Weights of a small image classifier.
Training: 17000 steps, batches of 384, held-out accuracy 78%.
Data: trained on photos of arthropod specimens (BIOSCAN-5M), 97500 training examples, 67.0 epochs.
Rows from block 8 of a small image classifier, named by matrix and row number. Rows with one number belong to one channel. Each number is 128 + 24 x the weight over its row's rms, rounded and kept within 0 to 255. All counts start at 0. Numbers have three digits each. After the name is the row's rms in percent of the matrix's.
Before each channel's rows are labels from the 100 images, of 14848, where the channel reaches its highest value: "responds to" is what is common among them; "colour at peak" is the nearest of a few named colours to the mean colour under the peak. Only what is clearly more common there than usual is listed. The data: photos of arthropod specimens (BIOSCAN-5M). In brackets: how many of the 100.
# convs0: first 3x3 conv, stride 2 (model.blocks.8.convs.0.weight, 320x160x3x3, each kernel summed), inputs 80-159
# convs1: second 3x3 conv (model.blocks.8.convs.1.weight, 320x320x3x3, transposed, each kernel summed), outputs 80-159

responds to: order Coleoptera (63)
colour at peak: grey (53)
convs0.226 107:114134112148109180211121140120144144112124107131128129117123055104089139127125132116129137091129152093104127148103144054162129109118081053127122123141147145130128097108124172130102129126099087114149124111135125133121140133142107124118104167
convs1.226 107:124105143131112167119114122149123181164127120158106116111112132134137117165142129165129134132133097125087127129107117122134157123130182143129124161136127116128129146131132125147105169122138152158142119095094125122134125138164136189125120051

responds to: order Diptera (60)
colour at peak: grey (44)
convs0.86 110:161122140131131088156145133099146142142151118108114103110134079158128128103146129138122120145105143128133130135132126137101128126134040117089171135179103131125137120144175148143123100102119130122113131109133065112060130133100140146118137115
convs1.86 102:145123169105127112109129130130112128097131094132119119147126137144130132168136123121125114122116126114118141114150054135164140137135121068113123115150158109163111141146118122139130112141121143125119150181094122140102114146107143126128168121

responds to: order Coleoptera (72); family Throscidae (28)
colour at peak: grey (58)
convs0.219 093:143123128147099152106144148123141158110089133124140129172123125111121120127126140130106128118175125140088103132120128081142134123152127114147097122129119101165134096146125089155119191108122095146115108067137119121135125142118122159137117122
convs1.219 088:141124130164100157112126136146062118126139115113110127129130159139111175137064125129132134091127096142125105143133148102126136156111130092129130114118093131126119107111138112102151124184112091116156123089135154104124119124057122120131094149

responds to: order Hymenoptera (59)
colour at peak: grey (33)
convs0.58 070:139152061192128165117188131154133114132121153151083129122174112109121122113095151132097077182162105175145109141145129140108147143112110098170120115161139099130128125112148140010135119102093117136110142125141165129144131097130123107148107135
convs1.58 085:121171113136132131129136131120129099122121149124150086139111124118120135130153075132150125124078133129136136124158152087137140144128131148162116087143141144145146171121112127133140079146112153121107118105117136113127097131116138119119147126

responds to: order Hymenoptera (82)
colour at peak: grey (38)
convs0.139 091:121124096119135141128119113113107122141115102125124110099118123135133117078132101130132125102128115124145108126129134123095136142120129110144129084154135125110110158122119135131109100164131116105149134123136101255150149108126129118112101119
convs1.139 091:127121124142112129114131129123135129135131130127153119128131101107127126126124106155134101144090118144130128133130142135142137173118162129150083108157208129127138120128138162153108128122123122130139129124126128199137088130135128126133131135

responds to: order Hymenoptera (52)
colour at peak: grey (30)
convs0.136 112:112106108121134147117143175114119134118190138164134091093114147116161119119108123139123103156104141134141144107122130084081131103128116142122151137119128118116114167109149144119132112131152074190142130110124102155098130099122120074096092148
convs1.136 100:145132133144131113120117145135141100181140127133119112091114074123084137143140153099122136143124104165115117133112146149095129054096109204135111151128130142092148119143114204122118143124168071112121129089182132160147115131116132126109154122

responds to: order Hemiptera (32)
colour at peak: grey (59)
convs0.114 125:130126125087100115133132133133131128133155101135140145116122150106106141141130124110105148126144117096115116122132155084107133129134116130129125121123125112130255116130149132089106126125123087094106142135103069127181126125139098131121100105
convs1.114 106:130130086128180155127136086129123171127127132106133128121136123125122123129120124133139120125122132137131134000127087130127126128123130156128122108126119125075125137129063213130137091074103145125125125122116121138109139164137128125105103123

responds to: order Hemiptera (47); order Coleoptera (47)
colour at peak: grey (42)
convs0.237 102:114155140135127136113148145174127212089132122117168151095141154079142172099099161127113126143122143111126128142092127119131133125161127075145132118139124141144132140154152142111132125152172136130136145135139112131152129125113098147154135109
convs1.237 093:136230129140128127126172170130136135127129138128087165133130126154131124142104130065127118118130129118125076128084142162199160129072185133105113128107137130135121123138158083131089134134125131140153142126120172132145090124146116211134131125

responds to: order Hemiptera (36); order Lepidoptera (33)
colour at peak: grey (38)
convs0.37 125:123125140112114142144107134119117153121136197140126140123146128131118129133141123118145152122121126084144122106128145115121023110143109122127129148125167110127122116133128136124096128122119126133109129116129122000142138134128142131083076143
convs1.37 098:133129141132129115130148142134126064140128162085172128096126134158136128130128138129105121157123130107128148112160093123122120133133105130174116132126140126128132120134128139152132136123091118083123124104130128125120130133118167129132020138

responds to: order Diptera (78)
colour at peak: grey (31)
convs0.253 105:146112115141096148131145123125140143108111144117115089118124107125119120117112132110136127108150149146110156118080145093111157155119110093091129130136102133167122161142109140110116129143128116099125109112111194137139167119140126130104121125
convs1.253 101:123125133117130124144163120122113110131106131149123131121154105135140107095133135125150137129101133137126155130129162134097141120120111107138095151165115143129178128113124128146109114120166100132119090106095132126158151098096185096125126124

responds to: order Hymenoptera (68)
colour at peak: grey (32)
convs0.198 111:114130109135143129117122103096123141137169063132117130102142107140126137135118070160117138121117130088142151119122125137071121125112111119129132127141126124118122129137142148100128064196156131131114126134132082176132138097135163108149121140
convs1.198 095:128126079130127135128128113117134159128115130101164090128129130117125126124095116156137095106124088128129126126127128130117128126124162126145098107161209129127132124126131132165126151133120123127198130130133130161138124129131129130127129108